Weights of a small class-conditioned image diffusion model.
Model: arch unet, activation silu.
Training: soap at rate 0.0049, 10200 steps, batches of 256.
Data: trained on photos of plants, animals and fungi (iNaturalist), 155796 training examples, 16.8 epochs.
Rows from block 3, named by matrix and row number. Rows with one number belong to one channel. Each number is 128 + 24 x the weight over its row's rms, rounded and kept within 0 to 255. All counts start at 0. After the name is the row's rms in percent of the matrix's.
# convs0: first 3x3 conv (model.enc.1.1.convs.0.weight, 96x96x3x3), inputs 0-15, a 3x3 kernel for each
# convs1: second 3x3 conv (model.enc.1.1.convs.1.weight, 96x96x3x3, transposed), outputs 0-15, a 3x3 kernel for each
convs0.70 092 [134 126 146 117 115 151 130  89 122 113 125 109 127 151 121 103 126 123 175 104 145 101  82 125 121 129  98 104 111 151  96 110  78 143 139 107 135 123 138 134  93 109 142 149 149 131 159 131 115 106 116 130 148 120 198 110  80 128 177 115 102 108 140  98 159 115 137 147 126 154 107 133 115 155  90 117 143  99 148 127  96 107 116 129 151 106 142 142 152 113 120 140 139  99 114 136 148 132 133 168 117 131 158 107 135 131 158 100 111 122 175 120 126 127 157 107 131 146 136 103 122 138 161 141 119 137 110 111 169 129 146  88 123 136 103 112 140 119  71  87 130 156 102 125]
convs0.71 117 [138 101 106 111 181 126 173 120 100 131 117 160 108 143 111 122 130 105 129  81 133 119 132 125 159 136 125 127 119 102 111 159 149 141 116 101 123 125 170 125 122 126 138 134  94 144 111 113 137  93 149 112 115 156 144 156 112 136 132 139 128 135 120 164 134 120 117 105 135 153 106 150 146 175 162 102 120 163  96 135 107 150 123 161 140 146  95 101 142 128 154 118  95 207 124  73 165 107 102 113 155 149  99 113 152 131 133 172 117 162 143 130 125 137 168 122 105 161 110 151 117 128 168 120 156 151 130 154 102 132 137 109 121 136 136 126 131 107 129 124 142 120 125 128]
convs0.72 103 [134 105 132 117 131 123 127 131 126 126 134 120 136 130 136 102 132 120 129  96 134 127 151 107 106  74 118 132 137 121 115 131 159 138 158 115 129 143 118 113 110 144 119 121 163 108 137 103 114 112 170 169 156 124 140  97 158 115 128 133 123 112 161 150 127 115 127 146  82 109 145 124 128 123 130 136 106 169 123 153 102 114 141 161  90 186 122 130 149 133 136 138 111 137 126 118 115 125 138 119 139 127 140 133  83 107  90 149 140 138 129 142 144 116 136  88 142 128 142 119 127 145 150 131 124  95 127  96 123  90 220  89 132 119 153 107 122 135 119 160 163 145 165 107]
convs0.73 102 [115 191 105 134 119 148 121 133 122 135 147 137 168 161 141 142  95 116  73 119 120 141 103 134 148 121 178 112 177 157 131 135 112 126 128 124 163 139  84 130 160 122 101  68 119 124 142 131 142 130 133 108 143 122 120  79 133 115 114 148 127 125 142  98 113  74 120 154 121 108 142 138 144 141  97 145 147 105 102 137 148 121 102 117 146  90 163 181 145 112 123 121 127 143 147 102 110 122 104 103 106 117 163 139 134 100 138  88 118 116 153  97  91 148 125 123 132 104 156  90 159 171 107 116 152 137  93  95 112 149 107 110 126 131 137 112 130  91 115 161 117 112 141 127]
convs0.74 102 [110 108 137 129 139 119 115 133 147 118 142 131 111  88 156 114  85 149 131 162 106 123 111 121  87 109  85 128  94 167 103 206 138  98 121 153 124 160 107 143  67 175 125 134 164 131 129 117  99 158 153 118 129 134 151  86 169  98 145 137  98 121 165 107 122 122 130 128 133 146 131 115 111 157 156 123 177 151 119 141 137 168 158  86 118 117 146 117 137 161 156 136  99 124 139 117 134 130 132 112  96 132 144  39 133 124 141 109 124 136 130 132  97 149 135 126 147 109 104 142 132 104 133 116 134 103 106 106 135 136 108 151 165 130 125 120 131 152 124 115 132 150 134 102]
convs0.75 086 [109 105 115 182 110  82 114 121  99 124 105 100 136 143  95 106 105 127  93 135 137 120 129 126  88 124 159 135 146 111 136  98 122 135 106 139 135 149 130 134 107 106 126 157 108 166 158  84 132 138  70 119 136 134 134 140 103 105 122 146  98 104 130 121 147 118 135 116  95 163 107  96 104 122 108 113 161  99  87 135 120 150 166 133 111 107 121  93 152 143 206 106  98 123 127 126 122 135 114 121 160 139  65 101 181 125 122 129 125  78 144 201  67  90 128 155 120 131 133 102  97 127 154 160  91 131 132 127 129 135 161 137 136 147 130 127 122 114 127 103 138 145 161 100]
convs0.76 089 [ 98 182 136 133 166 144 107 111 107 104  91 126 152 170 127 108  93 100 117  91 109 111 117 128 122  96 133 128 147 110 158 131 111 148 138 112 180 128  91 170 229 147  90 145  91  98 112 113  77  57 101 115  88  73 124 117 168 120 133 102 150 141 137 138 125 129 162 129 149 112 136 118 104  85  77 128 113 119 104 130 139 154 103 118 150 110 106 128 145 169 112 121 135  89  78 107 119 113 116 128 118 117 120 105 111 171 106 148 124  91 145  93 140 165 125 151 126 129 130 132 113 119 137 111  85 124 124 102  93 124 151 111 140 149 114  91 114 107 117 101 139 168 127 140]
convs0.77 105 [155 136 118 124 151  97 133 126 132 147 200 172 106  96 138 133  97 105 142 148 152 112 146 104 120 110 119 142 141 132 166 138 142 121 103 140 107 146 112 124 124 108 112 127 130 125 127 136 123 139 112 148 156 137 148  99 152 122 126 115 133 112 136 137 122  95 107 114 160 138 130 123 137 121  84 169 144 143 143 134  89 150  94 119  92 138  90 131 121 150 123 135 120 113 120 161 133 129 108 168 101 143 124 153 107 149 112 148 115 121 162 112 148  66 120 122 104 128 138 160 116 106 119  80 118 104 124 134 126 133 106  93 122 114 151 106 124 118 119 160  98 121 105 135]
convs0.78 101 [108 146  98 159 217 121 128 116 147  77 136 106  56 130 116 127 141 126  93 122 105 107 159 100 144  96 111 113 123  87 102 139 128  93 146 128 167 142  66 132 163 118 101 161 124 103 109 108  92 104 121 116  99 131  99 114 140 111 159 123 127 126 135 115  48 174 149 158 170 154 192 110 101 107 161 144 103 133 112 143  79 105 116 150  91  67 156 144 124 131 110 130 147 111 136  78  97 125 100 115 133 145 137 131 160 154 152 156 139 141 160 143 129 110  75 132 154 157 118 177 138 116 151 137 104 151 125 146 126 144 139 186 139 113 139 117 161 146 165 145 138 105 149 141]
convs0.79 110 [126 127 137 124 146 127 138 128 146 140 126  86 228  67  18 153 104 120 116  97 161 126 113  93 131  90 132 129 138 113  83 109  87 142 120 121 109  96 121 185 149  77 158  91 117 158 141 117 104 115 134 115 127 128  84 100 112 109 150 147 119  83 173 169 132 123 204 150 121 162 113 141 117  90 118 132 133 133 117 128 108 103 133 163  88 149 133 116 121 140 123 152 122 118 143 138 150 108 119 151 126 113 140 107 153 125 137 128 169  72 139 123 121 154 126 141 120 136 121 104 159 135 108 148  99 124 157 150 161 163 139  96 136 128 107 101 116 142 146 154 147 102 140 152]
convs0.80 107 [145  87 161  77 130 120 142 143 192 124 146  95 135 130 117 119 123 111 103  62 134 124 124 196 118 129 110 173 148  89 126  97  95 112 121 120 131 142 153 127 108 133 106 149 141 107 153 149 141 129 130 142 112 125 148 159 158 155 135 164  84 111  99 153 142 109 155 144 100  98  92 131 111 135 108 157 108 160 141 139 131  85 103 143 123 146 133 125 126 125 173 119 146 126 120 154  90  85 116 132 133 142 124 118 132 128 100 148 115  99 148 151  92 150 118 124 137  86 114 144 120 149 132 140 142 101 113 126 111 129 122  89 119 130  97 142 145 127 141 125 125 137 107 127]
convs1.70 110 [170 159 115 103 132 110  91 158 145 117 110 119 136 111 132 116  86 112  95 123 143 133 171 129 113 107 111 132 174 137  86 142 115  83 174 157 121 146 138 130 126 166 133 144  96 141 133 107  97 162  95 105 139 138 134 126 128 105  91  89 160 116 102 149 117 141 148  80 156 130 111 135 138 124 112 151 105 147 151 104 141 153 123 102 108 157 122 106 155 109 105 136 138 157  81 120 146 134 124 126 115 143 122 112 158 136 138 104 142 123 115 129 108 141 135 113 164 111 153 119 169  64 182 107 104 168 141 148 143 113  89 157 131  95 170 119 153  91  77 139 151 137 108 122]
convs1.71 106 [123 128 141 152 111 180 146 111 113 107 178 140  99  79 120 141 113 146 106 143 112 121 121 150 118  98 167 185 111  69 117 117  91 174 114 137 148 105 137 114 127 122 111 136 151 110 113 135 146 136 107 129 140 160 153 109 111 106 150 136 115 125  87 104 160 124 123 131 151 112 154 122 154 131 145  94 148 141 134 100 128 101 118 150 173 119 125 118 114 128 154 153  84 172 110 109 105 165 119 135 155 140 160 124 108 132 144 109 109 165 105 154 124 142 120  85 107  86 141 130 101 119 177 120 122  78 118 151 126 145 117 147 142 125 113 137 120 145 142 125 138 123  95 146]
convs1.72 084 [121  99 162 165 186 118 146 127 125 100 121 147 162 179 139 142 150 132 122 183 136 155 136 157 145 126 144 168 149 113 126 109 130 117 127 126  74 172 169 150 149 166 171 135 160 101 105 108 142 107 124  89 134 131 182 126 132 132  97 123 105 107 131 149 140 132 143 133 116 140 123 130  85  90  99  91 126 137 135 137 113 145 158 142 162 123 132 135 129 122 125 128 127 137 134 136 138 121 134 139 195 120 223 126 100 106  98 100 136 103 121 111 103  97 131 123 136 141 175 133 202 124 116 134 119 109 128  28 106  84 126 120 122 141 125 119 139 111 148  81 107 140 108 122]
convs1.73 098 [152 157 110 119 113 137 140  94 123 115 133 100 114 103  75  88 100  96 129 174  77 105 180  97 158 145 148 158 132 106 100  90 126  97 113 128 129 163 163 139 130 122 171 127 117 101 134 129 118 129 162 143 156 142 114 126 133  92 138 121 174 170 134 149  84 112 104 106 135 148 152 101 123 100 124 141 131 120 145 142 122 115 119  97 136 161 113 134 135 123 127 133 116 145 138 112 135 144 159 139 115 103 114 148 142  89 108 127 121 139 126  92 163 136 123 118 161 167 133 137 170  92 112 113  97 110 117 116 118 133 122 110 143 152 144 129  94 111 129 124 125 161 129  95]
convs1.74 091 [104  88 119 135 153 107 112 148 133 112 127 113 154 112 129 149 148 165 140 124 124 128 117 117 126 130  89  94 128 131 118  50 103 144  98 107  93 116 127 118  87 128 126 108 137 106 155 136 117 157 146 145 169 126  93 133 119 124 213 134 129 114 157 130 150 129 185 100 117 136 141 129 142 131 134 124 192  71 148 139 168 131 156 132 102 115 142 108  90 149 144 117 143 139 133 128 123  93 124 185 116 107 149 255 115 109 137 165 134 162 123 126 109 130 135 130 122 133 120 116 115 104 122 121  90 131 114 125 128 124  56 145 143 135 125 135 160 127  77 145 144 120  90 130]
convs1.75 102 [174 129 136 149 104  94 155 128 128 151 153 127  98 119  81 158 150 160 143 152 147 149 100 135 149 155 127  92 100 150 122 158 186 121 147 126 144 165 135 113 135 116 121 132 112 123 103  97 136 155 136 125 135 137 144  97 113 103  85 127 136 136 118 157 134 153 141 145 101 129 112 132 130  87 148  97 157 136 120 110 113 143 120 136 112 124 175 124 112 129 105 121 142 144  94 136 128 111 116 123 110  79 173 146 131 164  84 105 150 117 120 155  88  81 100 131 108 107 156 135 124 113 169 137 152 159 141 119 136 174 112 116 120 123 142 171 132 102 129 120 130 111 158 138]
convs1.76 094 [161 152 122 123  21 148 137 135 123 172 168 148 162  69 125 118 138 145 121 143 126 119 144 162 178 145 113 139 108 137 148 170 127 160 105 153 162 179 167  91  21 133 148 115 129 137 148 134 133 125 142 136 130 185 100 114 151 139 140 107 125 133 126 141  76 129 130 148 115 109 131 137 106 106 173 109 114 145 121 153 150 128 132 150 133 133 106 143 145 122 118 139 149 137 127 122 146 158 120 118 115 123 150  90 123 142 135 106 115 128 107 132 130 102 133 100 104 129 158 139 131 128 133 151 143 116 129 135  82 140 155 148 148 146 158 127 124 116 135 144 115 142 129 142]
convs1.77 103 [168 120 124 139 108 132 159  91 122 161 173 112 116 209 123  95  84 145 133 137 128  99 123 151  97  94 133 159 123 140 143 149 155  73 149  98 148 109 165  94 159 133 126 102 123 128 125 125 122 165 116  77 144 120 141 136 131 139 132  93 104 169 106 136 121 125 139 158 137 144 101  97 132 124  93 127 142  88 139 144 125 116  93 158 154 141 138 126 162 102 114 148 132 102 129 145 146 116 138 118 179 148  83  82 151 140 116  90 143 161 144 154 132 165 116 113 158 134 131 137 143 152 157 119 119 124 148 112 141 138 134 135 130 121 125 145 122 143 130 116 122 169 127 138]
convs1.78 096 [110  96 142 145 145  71 126 121 121 143 117  84 141 102 161 132 146 164 161 115 123 144 108 119 132 174 115 129 102 154 174 136 131 127 137 127 136 113 114 113 124 113 134 119 122 133 151 111 146  87 132 127 148 132 104 103 138 103  86 138 118  92 148 109  95  64  99 141  90  78 206 138 153 107 163 130 116 109 168 150 107 127 166 121 156 155 141 138 154 113 146 122 141 124 124 125 105 169 137 147  91 137 146  96  88 149 161  99 113 111 159 127 149 110  62 129 128 108 122 117 160 153 149  93 104 126  96 107  95 142 109 119 102 149 127  97 139 118 127 109  85 137 144 142]
convs1.79 101 [110 112 117 148 139 121 112 118 110 128 142  97 216 204  96 147 114 101 130 129 114 126 107 153 103 127 120 103 144 149 172 123 122 157 101 145 164 139  87 159 107  99 159 132 102 174  88 166 108 118 143 122 126 124 116 149 103 143 112 142 110 149 163 101 153 120 152 145  39  97 105 110 114 163 111 127 126 104 138 128 130 113 116 117 112 134 154 125 141 154 144 138 122 115 101 132 135  99 161 121 141 126 132 126 110 107 127 124 130 122 124 124  99 146 119 162  68 134 120  80 151 117 110 153 141 140 126 110 112 149 120 128 135 129 123 127 127 148 119 106 131 144 117 139]
convs1.80 104 [100 157 149 116 122 176 119 144  94 130 139 138 149 166 128 117 158  87 125 129  94 105 125 182 111 123 140 123 153 131 148 125 105 142  98 108 111 111 160 123 140 132 108 125 157  94 121 154 125 164 122 152  89 135 158 167 148 106 131 131 129 120  92 124 119 180 168 130 130 135  84  86 120 151 106 166 106 114 158  95 144 122 116 121 104 124 122 140 126 138 141 173 164 104 138 121 125 126  83 119 104 102 123 135 104 181 147 145 125 151 123  90 130 128 170 169 138 124  94 136 103 124 138 141 152 166 184 116  98 131 165 135 113 143 105 135 170 133 108 145  95 126 129 105]