Rows from block 4, named by matrix and row number. Rows with one number belong to one attention dimension. Each number is 128 + 24 x the weight over the matrix's rms, rounded and kept within 0 to 255. All counts start at 0.
# q: attention query (model.enc.1.2.attn.q.weight, 96x96), inputs 0-95
# k: attention key (model.enc.1.2.attn.k.weight, 96x96), inputs 0-95
q.79 [136 158 104  96  86 102 139 144 109 181 167 112 129 102 144 127 162  99 130 166 131  99 144 148 131 157 133 105 141 126 165  94 115 167 128 134 109 100 153 136 136 131 128 132 145 149 138 142  91 164  91 175  99 130  85 106  87 131 128 106 125  85 141 112  93 162 152 171 142 100 112 148 130 151 104 131 144 154 139 139 127 139 124 149 103 120 116 134 125 150  85 160 130 140 195 119]
k.79 [161 212 152 121 119 135 105 112 116 134 137 129 149 133 129 117 144 112 118 108 156 137 178 143 152 122 176 133 136  82 134  97 106 103 144  99 129 153 102  95 118 102 129 116 146 135  93 155 111 147 136 171 113 125 118 104 147 143 127 119 127 110 122 112 146 130 106 147  91  75 123 145 139 140  64 142 125 127 134 133 111 186  96 119  98 119 116 126  95 144 123  98 134 175 174 155]
q.80 [150 146  75 103 144 132 168 150 111 161 112 123 111 123 110 116  99 155 133 120 101 146 152 133  89 163 132 142 150 106 130 113 155  99 118 148 152 132 141 105 130 119 149 156 118 121 108 110 149 154 104 176  72 128 130 114 127  80 151 113 147 110 125 106 127 116 142 149 142 119 162 125 169 162 137 106 132 132 114 134 158 103 110 119 102 104 115 112 130 106 147 120  93 121 124 121]
k.80 [130 151  99 148 146 121 115 128 153 132 107 153 109 149 108 166 127 135 130 125 105 140 127 137 106 111 129 109 144 153 116 113 124  87 101 128 147 153 119  89 118 141 149 120  87 158 100 143 160 136 122 144  70 105 153 147 132 108 152 118 137 119 141 108 129 115 132 127 130 128 133 123 144 117 139 140 150 106 136 106 126 109 110 126 118  96  98  98 131 138 141 140 142 117 150  73]
q.81 [107 168 142 158 174 123 139  93  84 159  95 131 121  70 147 125 132 121 126 124 151 109 136 121 131 114  97 113 102 129 135 152 105  96 116 106  82 150 100 132 110 120 139 105 167  84 117 129 141 125  93 132 106 135  72 104 141  80 153  68 110 163 158 177 126 135 165 139 125 145 113 104 139 103 118 117 138 102 122 139  94 132 136 139 133 155 121 100 145 137 126 115 101 130 123 161]
k.81 [124 199 130 152 131 105 121 141 148 138 132 146 161 114 143  90 180 105 106 135 161 120 177 110 175 127 175 121 138 102 133 143 136 126 127  99 136 164 127 111  91 148 123 100 159  99 113 177 120  66  97 156 153  99 146  89 154 104 167 100 115 134 153 153 140 181 147 188 103 110 118 125 138 131 132 135 158 121 115 164  95 125 153 131 162 127 126 115 159 163  81 102 125 125 118 150]
q.82 [113 147  85 105 106 123  84 119  98 134 144  89 140 126 121 127 149  97 125 112 122 153 156 129 146 142 145 164 113 128 124 145 166 127 130 165 151 133 133 105 145 143 102 121 135 142 108 119 105 126  62  97  98 128  77 153 120 132 116  97 159 158 145 163 169 169  76 112 131 120 135 135 157  90 102  94 156 169 140 116  82 177 105 192 137 127 121 134 124 117  94 156 124 137 115 133]
k.82 [112 145 120 119 171  93 100 126 128 111 138 106 171 149  87 123 144 132 138 123 121 123 137 133 146 128 121 144 143 128 106 172 144 106 117 150 152 116 145 136 132 120 124 122 157 138 109 138 110 107  89 126 106 127  96 141 100 121 109 128 134 145 131 109 143 162  94 175  82 148 185 120 182  88  66 119 145 102 141 141  77 135  87 143 147 148 128 109 151 132 126 117 166 121 100 123]
q.83 [106 147 103 165 121 126 158  69 141 145 161 105 126 147 186 120 104 157 130  97 128  98 128 124 146 135 149 183 119 126  93  90 129 158 118 139 106  91 136 123 139 188 150 119 152  72 106 151 127 122 101 123 119 120  74 143 117 147  98 116 112 165  92 107 131 140 136 110 157 144 121 105  77 176 162  90 129 104  73 147 115 119 114 120 107 135 141 126 106 117 133 143 112 131 128 143]
k.83 [123 182 120 149 102 124 121  98 159 125 131  84  99 144 181 130 133  98 120 128 129 133 111 124 151  94 129 155 119 127  79 128 135 152 116  78 155 128 110 171 117 168 170 128 156 147 102 155 157 131  99 127 156 131 117  89 144 118  81 165 119 175 144  86 152 140 123 135 135 126 110  96 118 121 134 119 134 109 103 136 131  71 120 138 151 139 110 150  93 111 141 114 131  95  90 103]
q.84 [145 101 128 114 101 138 179 147 159 175 154 128 109 109  93 151 147 143 184 138 125 106 163 139 165 127 132 169 127 108 134 119 131 119  99 133 136 112 163  80 109 114 132 110 140 129  84 140 165 163 134 154  83 141 174 110 114 112 137  63 159 152 138 139 126 123 110 137 117 121 141 125 125 105 152 127 119 133 144  98 135 108 141 150 142 117 141 128 131 145 119 128 138 112 106 107]
k.84 [143 142 104 117 174 127 158 154 142 155 131 128 118 147  70 152 148 154 136 141 132 141 133 163 139 130 141 142  90  86 111 124 118 101 112 146 152 116 156  88  68 134 129 144 163 135 107 146 137 121 151 139  83 151 157 127 131 130 145 117 171 141 126 121 156 141 124 124 148 103 117 121 144  89 116 145 141 136 144 114 133 112 118 122 132 147 155 155 129 150 148 134 128 125 103 101]
q.85 [151 161 124 116 132  93 125 122 122 153 122 112 109 147 108 153 136 113 112 120 101 107 159 139 153 135  86 108 127 145 124  97 112 122  94 152 151 112  96 118 137 109  72 131 139 109 127 136 122  86  88 134 150 115 110 151 118 135 113 123 145 111 144 125 131 151 119 124 119 127 130 145 133 152  83 132 141  81 116 142 145  88 140 142 102 143 144 109 123 106 148 127 103  89 123 116]
k.85 [149 202 137 108 149 123 108 105 147 132 121 143  80 186 134 110 141 159 117 132 111 139 179 187 132 121 110  91 137 179 114 143 144  99 129 115 118 131 142 103 144  68  97 155 145 102 136 158 123  86 124 110 137 135 153 164 124 112 155 163 176 155 161 172 128 157 126  98 111 136 116 113 129 128 104 133  96 123 119 129 154  92 132 124  73 114 158 127 117 141 139 126 126  90 144 106]
q.86 [ 93  91  94  98 103 100 102 143 108 158 101 130 154 116 105 160 123 104 148 174 110 103 124 154 118 113 129  99 133 158 134 135 119 156 145 146 115 170 141 131 149 130 139 152 156  87 161 146 142 138 133 152 113 108 162 112 120 124 138 109 127 126 151  74 161 126 130 108 105 114 127  94 151 106 126  65 123 122 127 156 146 140 134 132 125 148 139 119 109 145 119 145 165 111 140 124]
k.86 [ 90 121 150 101 126 121  92 126 149 147 141 112 112 118  94 138 164 125 142 145 115 133 103 144 101 116 104  95 140 140 103 150 156 154 186 142 122 157 140 163 155 124 138 150 125 135 170 182 140 146 154 158 109 100 148 118 130 138 146 110 118 123 114 139 166 136  96 142 145 132 132 135 141 143  85 113 149 136 106 159 126 133 137 115 126 140 106 150 122 106 149 177 153 126 151 153]
q.87 [168  92 181 137 137 145 141 118 174 157 117 113 103  91 173 142 182 101 125 143 121 127  98 104 121 153 157 165 152 135 129  89 168 119 142 158 160  89  88 110 119 152 165 152 114 143 131  97  93  98 109 130 106 165 118 151 134 162 126 120 132 187 141 157 159  98 125 167 114 118 114 124 151 129 102 175 135  73 108 117 120 130 148 165 129  75 173 105 154 101 145 102 175 103 143 140]
k.87 [161 122 163 140 143 132 100 133 138 160 131 121 103 146 152 120 141 105 141 158 137 185 119 120 130 102 146 110 136 121 115 141 151 106 176 160 159 100 148 163 114 167 158 130 129 164 148  91 148 132  96 121 108 173 152 135 166 141 115  98 122 148 124 139 154 147 119 150 115 148 140 123 126 158 110 182 137 138  72 126 142  99 140 175 140 101 133 151 134  96 148 140 154 130 170 129]
q.88 [146 156 112 138 164 148 117 114 162 128 125 144 138 103 147  98 103 106 120 134 111 131 146 117 116 138 116 131 122 158 132 140 135 157 145 173  94  83 106 112 106 103 101 149 123 143 102 158 118 144 153 130 173 120 137 155 150 120 125 150 144 120 162 151 177  72 158 135  93 167 136 113 118 144 136 116 152 127 131 133 110 138 130 136 156 143 133  89 113 114 114 149 142 144 124 168]
k.88 [183 194 121 137 150 113 135  97 117 116 171 158 163 154 139  53 168 144 123 140 118 133 127 108 127 121 122 120 135 107 127 124 169 144 140 137 106 107 118 117 135 112  79 111 102 123 121 170 101 131 176 115 138 103 144 143 139 117 137 130 156  99 146 139 151 129 139 142  97 129 148 133 116 170 131 121 108 134 122 163 112 114 120 118 131 124  98 122 130 140 129 144 148 113 128 107]
q.89 [108 125  87 143 103 126 170  99 100 151 127  84 122 106  97 140 103 107 159  81  94  80 134 105 118 146 103 117 125 134 130  97 113 117 115 124 124 110 113 144 164 153 115 125 111 130  86 113 130 163 124 112 121 137 124  81 175 124 149 149 149 104 120 134 131 135 120 132 111 132 102 148 127 116 106 118 136 110 128 133 138 191 119 142 120 151 112 139 109 120 121 120 104 146 125 149]
k.89 [134  99 136 147  84 147 155  91 123 164 144 109 119 161 118 143 152 118  98  97 121 113  98 121 126 111 164 107 117 159 117 142 124 160 131 107 142 131 140 138 158 191 134 146 112 133 147 100 145 148 190 114 100 128 133  76 140 147 150 169 177  80 153 137 110 147 113 174 120 114 103  84 125 125  98 103 114 122 189 148 106 132 130 130 194 132 123 130 140  88 117 112 149 174 160 138]
q.90 [135 128 125 107 151 129  80 115 129 121 136 141 137 141 125  86 133 145 117 106 142 101 127 116 126 126  70 118 122 131 129  97 143 155 143 144 155 123 149 140 122 139  71 145 118 153 128 124  95 144 118 127 128 141 141 122 184 166 133  95 173 139 151 121 117  95 162 123 152 113 127 151 122  97 110  99 149 142 112 127 128 171 171 135 169 125 147 107 119 172 114 131 145 124 114 110]
k.90 [125 113 142 126 157 102 108 132 136 113  92 156 138 138 143  97 162 162 144  85 145 136 153 112 116 115  82 135 124 161  86 114 139 176 170 152 131 132 150 131 114 141  95 150 119 144 172 126 141 154 116  79  92 160 183  79 130 138 173  94 206 113 141 134 114  67 146 151 131 144 138 150 113 117 149  54 118 131 127 132 117 161 169 138 128 158 133 127 100 124 163 161 138 135 108  88]
q.91 [138 112 154 131 127 122  96 154 113 147 150 129  48  99 162 137 131 148 129 108 112 157 112 133 147 147  77 156 103 109 134 105  99  97 159 149 160 126 141 100  97 150 120 122 141 135 150 120 143  68  90 110 187 124 139 127 144 121 174 121 122 108 143 119 115 158 110 126 162  96 145 159 100 159 159 147 121 138 117 129 137 110 111 159 159 149 149 141 109 146  77 101 134 102 175 126]
k.91 [141 116 178 159 123 143 147 117 130 157 162 122  51 101 142 144 153 165 122 116 123 134 109 146 150 128 123 136 122 132  83 112 138 115 189 141 139 119 144 154 118 114 132 129 147 128 140 140 177  81 103 104 150 123 147 167 140 149 170 139 139 133 109  84  90 134  92 178 147  92 147 157 116 140 137 134 109 123  96 153 120 109 119 164 155 134 163 117 120 188 160  98 141 115 158 138]
q.92 [100 113 142 136 106 113 149 111  92 130 132 109 111 122 138 111 139 124 146 138  95 136 181 147 143 154 108 123 159 113 142 224 160 141 156 146 129 138 133 124 127 144 120 129 125 122  99 139 159  89 141 139 125 119  94 140 146 120 139 166  95 165 123  69 152 118 104 137 165 148 125 170 126 145  85 119 139 147 112 130 124 115 139  76 103 133 124 101 119 131 120 168 135 123 132 146]
k.92 [ 84 100 112 140 131 108 170 110 142 140 148 128 133  99 107 146 156 128 126 144  88 152 175 137 151 129  95 104 104 149 147 198 141 139 154 157 126 126 114 135 159 123 130 132 123 137 104 168 142 105 135 150 132 113 109 113 107 164 124 145 106 164 103 116 157 130 150 128 157 131 164 128 100 161 104 156 146 127 100  72 124 129 188 114  98 127 155 143 107 139 145 137 122 150 137 131]
q.93 [140 105 154  94 111 131 136 150 111 145 151 137 108 118 123 120 146 120 133 149 116 119 106 126  81  94 106 142 111 147 101 124 125 180 132 118 126 102 135 112 138 113 105 132 150 120 157 135 106 128  94 160 109 149 119 120  90 133 111 165 128  89  94 144 105 145 186 122 167 150 109  96 110 117  99 104 123 156 148 157 157 146  98 107 153 103 130 164  81 142 130 120 163 150 112 141]
k.93 [154 129 137 145 111 118  77 131 161 107  95 127  80 128  88 118 129 122 124 145 117 104 143  86 101 177 108 144 102 104  97 124 120 109 112 111 118 103 159 140 152  80 123 125 126 119 133 122 156 159 118 132  99 131 139 110 130 134  92 145 134  96  97 109 132 148 132  93 119 112 128 118  94 131 120 141 161 140 119 129 126 134  83 126 161 140 118 140 113 122 113 130 143 115 114 132]
q.94 [158 146 111 146 113 143 122 156 111  89 113 107 120 138 127 142 149 113 119  85 129 135 149 125 146 166 128 173 154 141  87 101 145 141 137 127 151 144 151 171 155 144 109 138 103  83 173 101 154 161 111 122 163 123  79 111 130 113  81 137 140 127 145 113 120  95 156 147 129 134 131 112  98 134  89 127 139 131 173 111 127 123 153 130 104 105 103 133 130 128 141 172  98 132 145 147]
k.94 [140 144 115 147 113 152 113 151  99 104 105  84 128 123 130 138 143 144 121 129 160 133 139 109 124 140 120 119 150 116  99 119 153 149 128 125 141 113  99 142 172 151 118 128 100 105 179 125 118 158 112 136 129 117 113 127 134 130 118 145 140 107 151 131 125 124 128 138 134 125 125 111 106 138 115 116 130 127 148 126 150 115 114 116 117 125 143 143 102 144 124 138 100 117 123 101]
q.95 [104 118 133 118 128 105 184 146 158 120 135  96 134 115 179 108 165 148 159 125 107 131 162 136 156 143 104 138 116 103 107 106 129 181  94  95 118  70 131 123 127 104 104 131 141 110 162  88 141 152 134 116 105 157 163  82 134 113 121 119 107 145 147 142 104 126 147 173 138 127 114 136 133 128 140 120 116 124 135 170 108 120  76 106  83 125 119 143 135 161 110 163 151 109  85 141]
k.95 [110 160 123 162 163 127 139 131 155  90 168  88 125 143 134 116 128 143 113 106 112 142 137 134 178 122 120 122 114 133 129  90 117 154 143 108 141 109 130 105 111 100  78 123 102 128 155 163 116 117 110 120  94 168 167 143 142 125 119 125 104 153 149 145  82 108 127 122 116 110 123 117 125 110 136 157 153 115 116 175 122 112 116 105 146 134 119 146 115 125 159 139 110 127 129 111]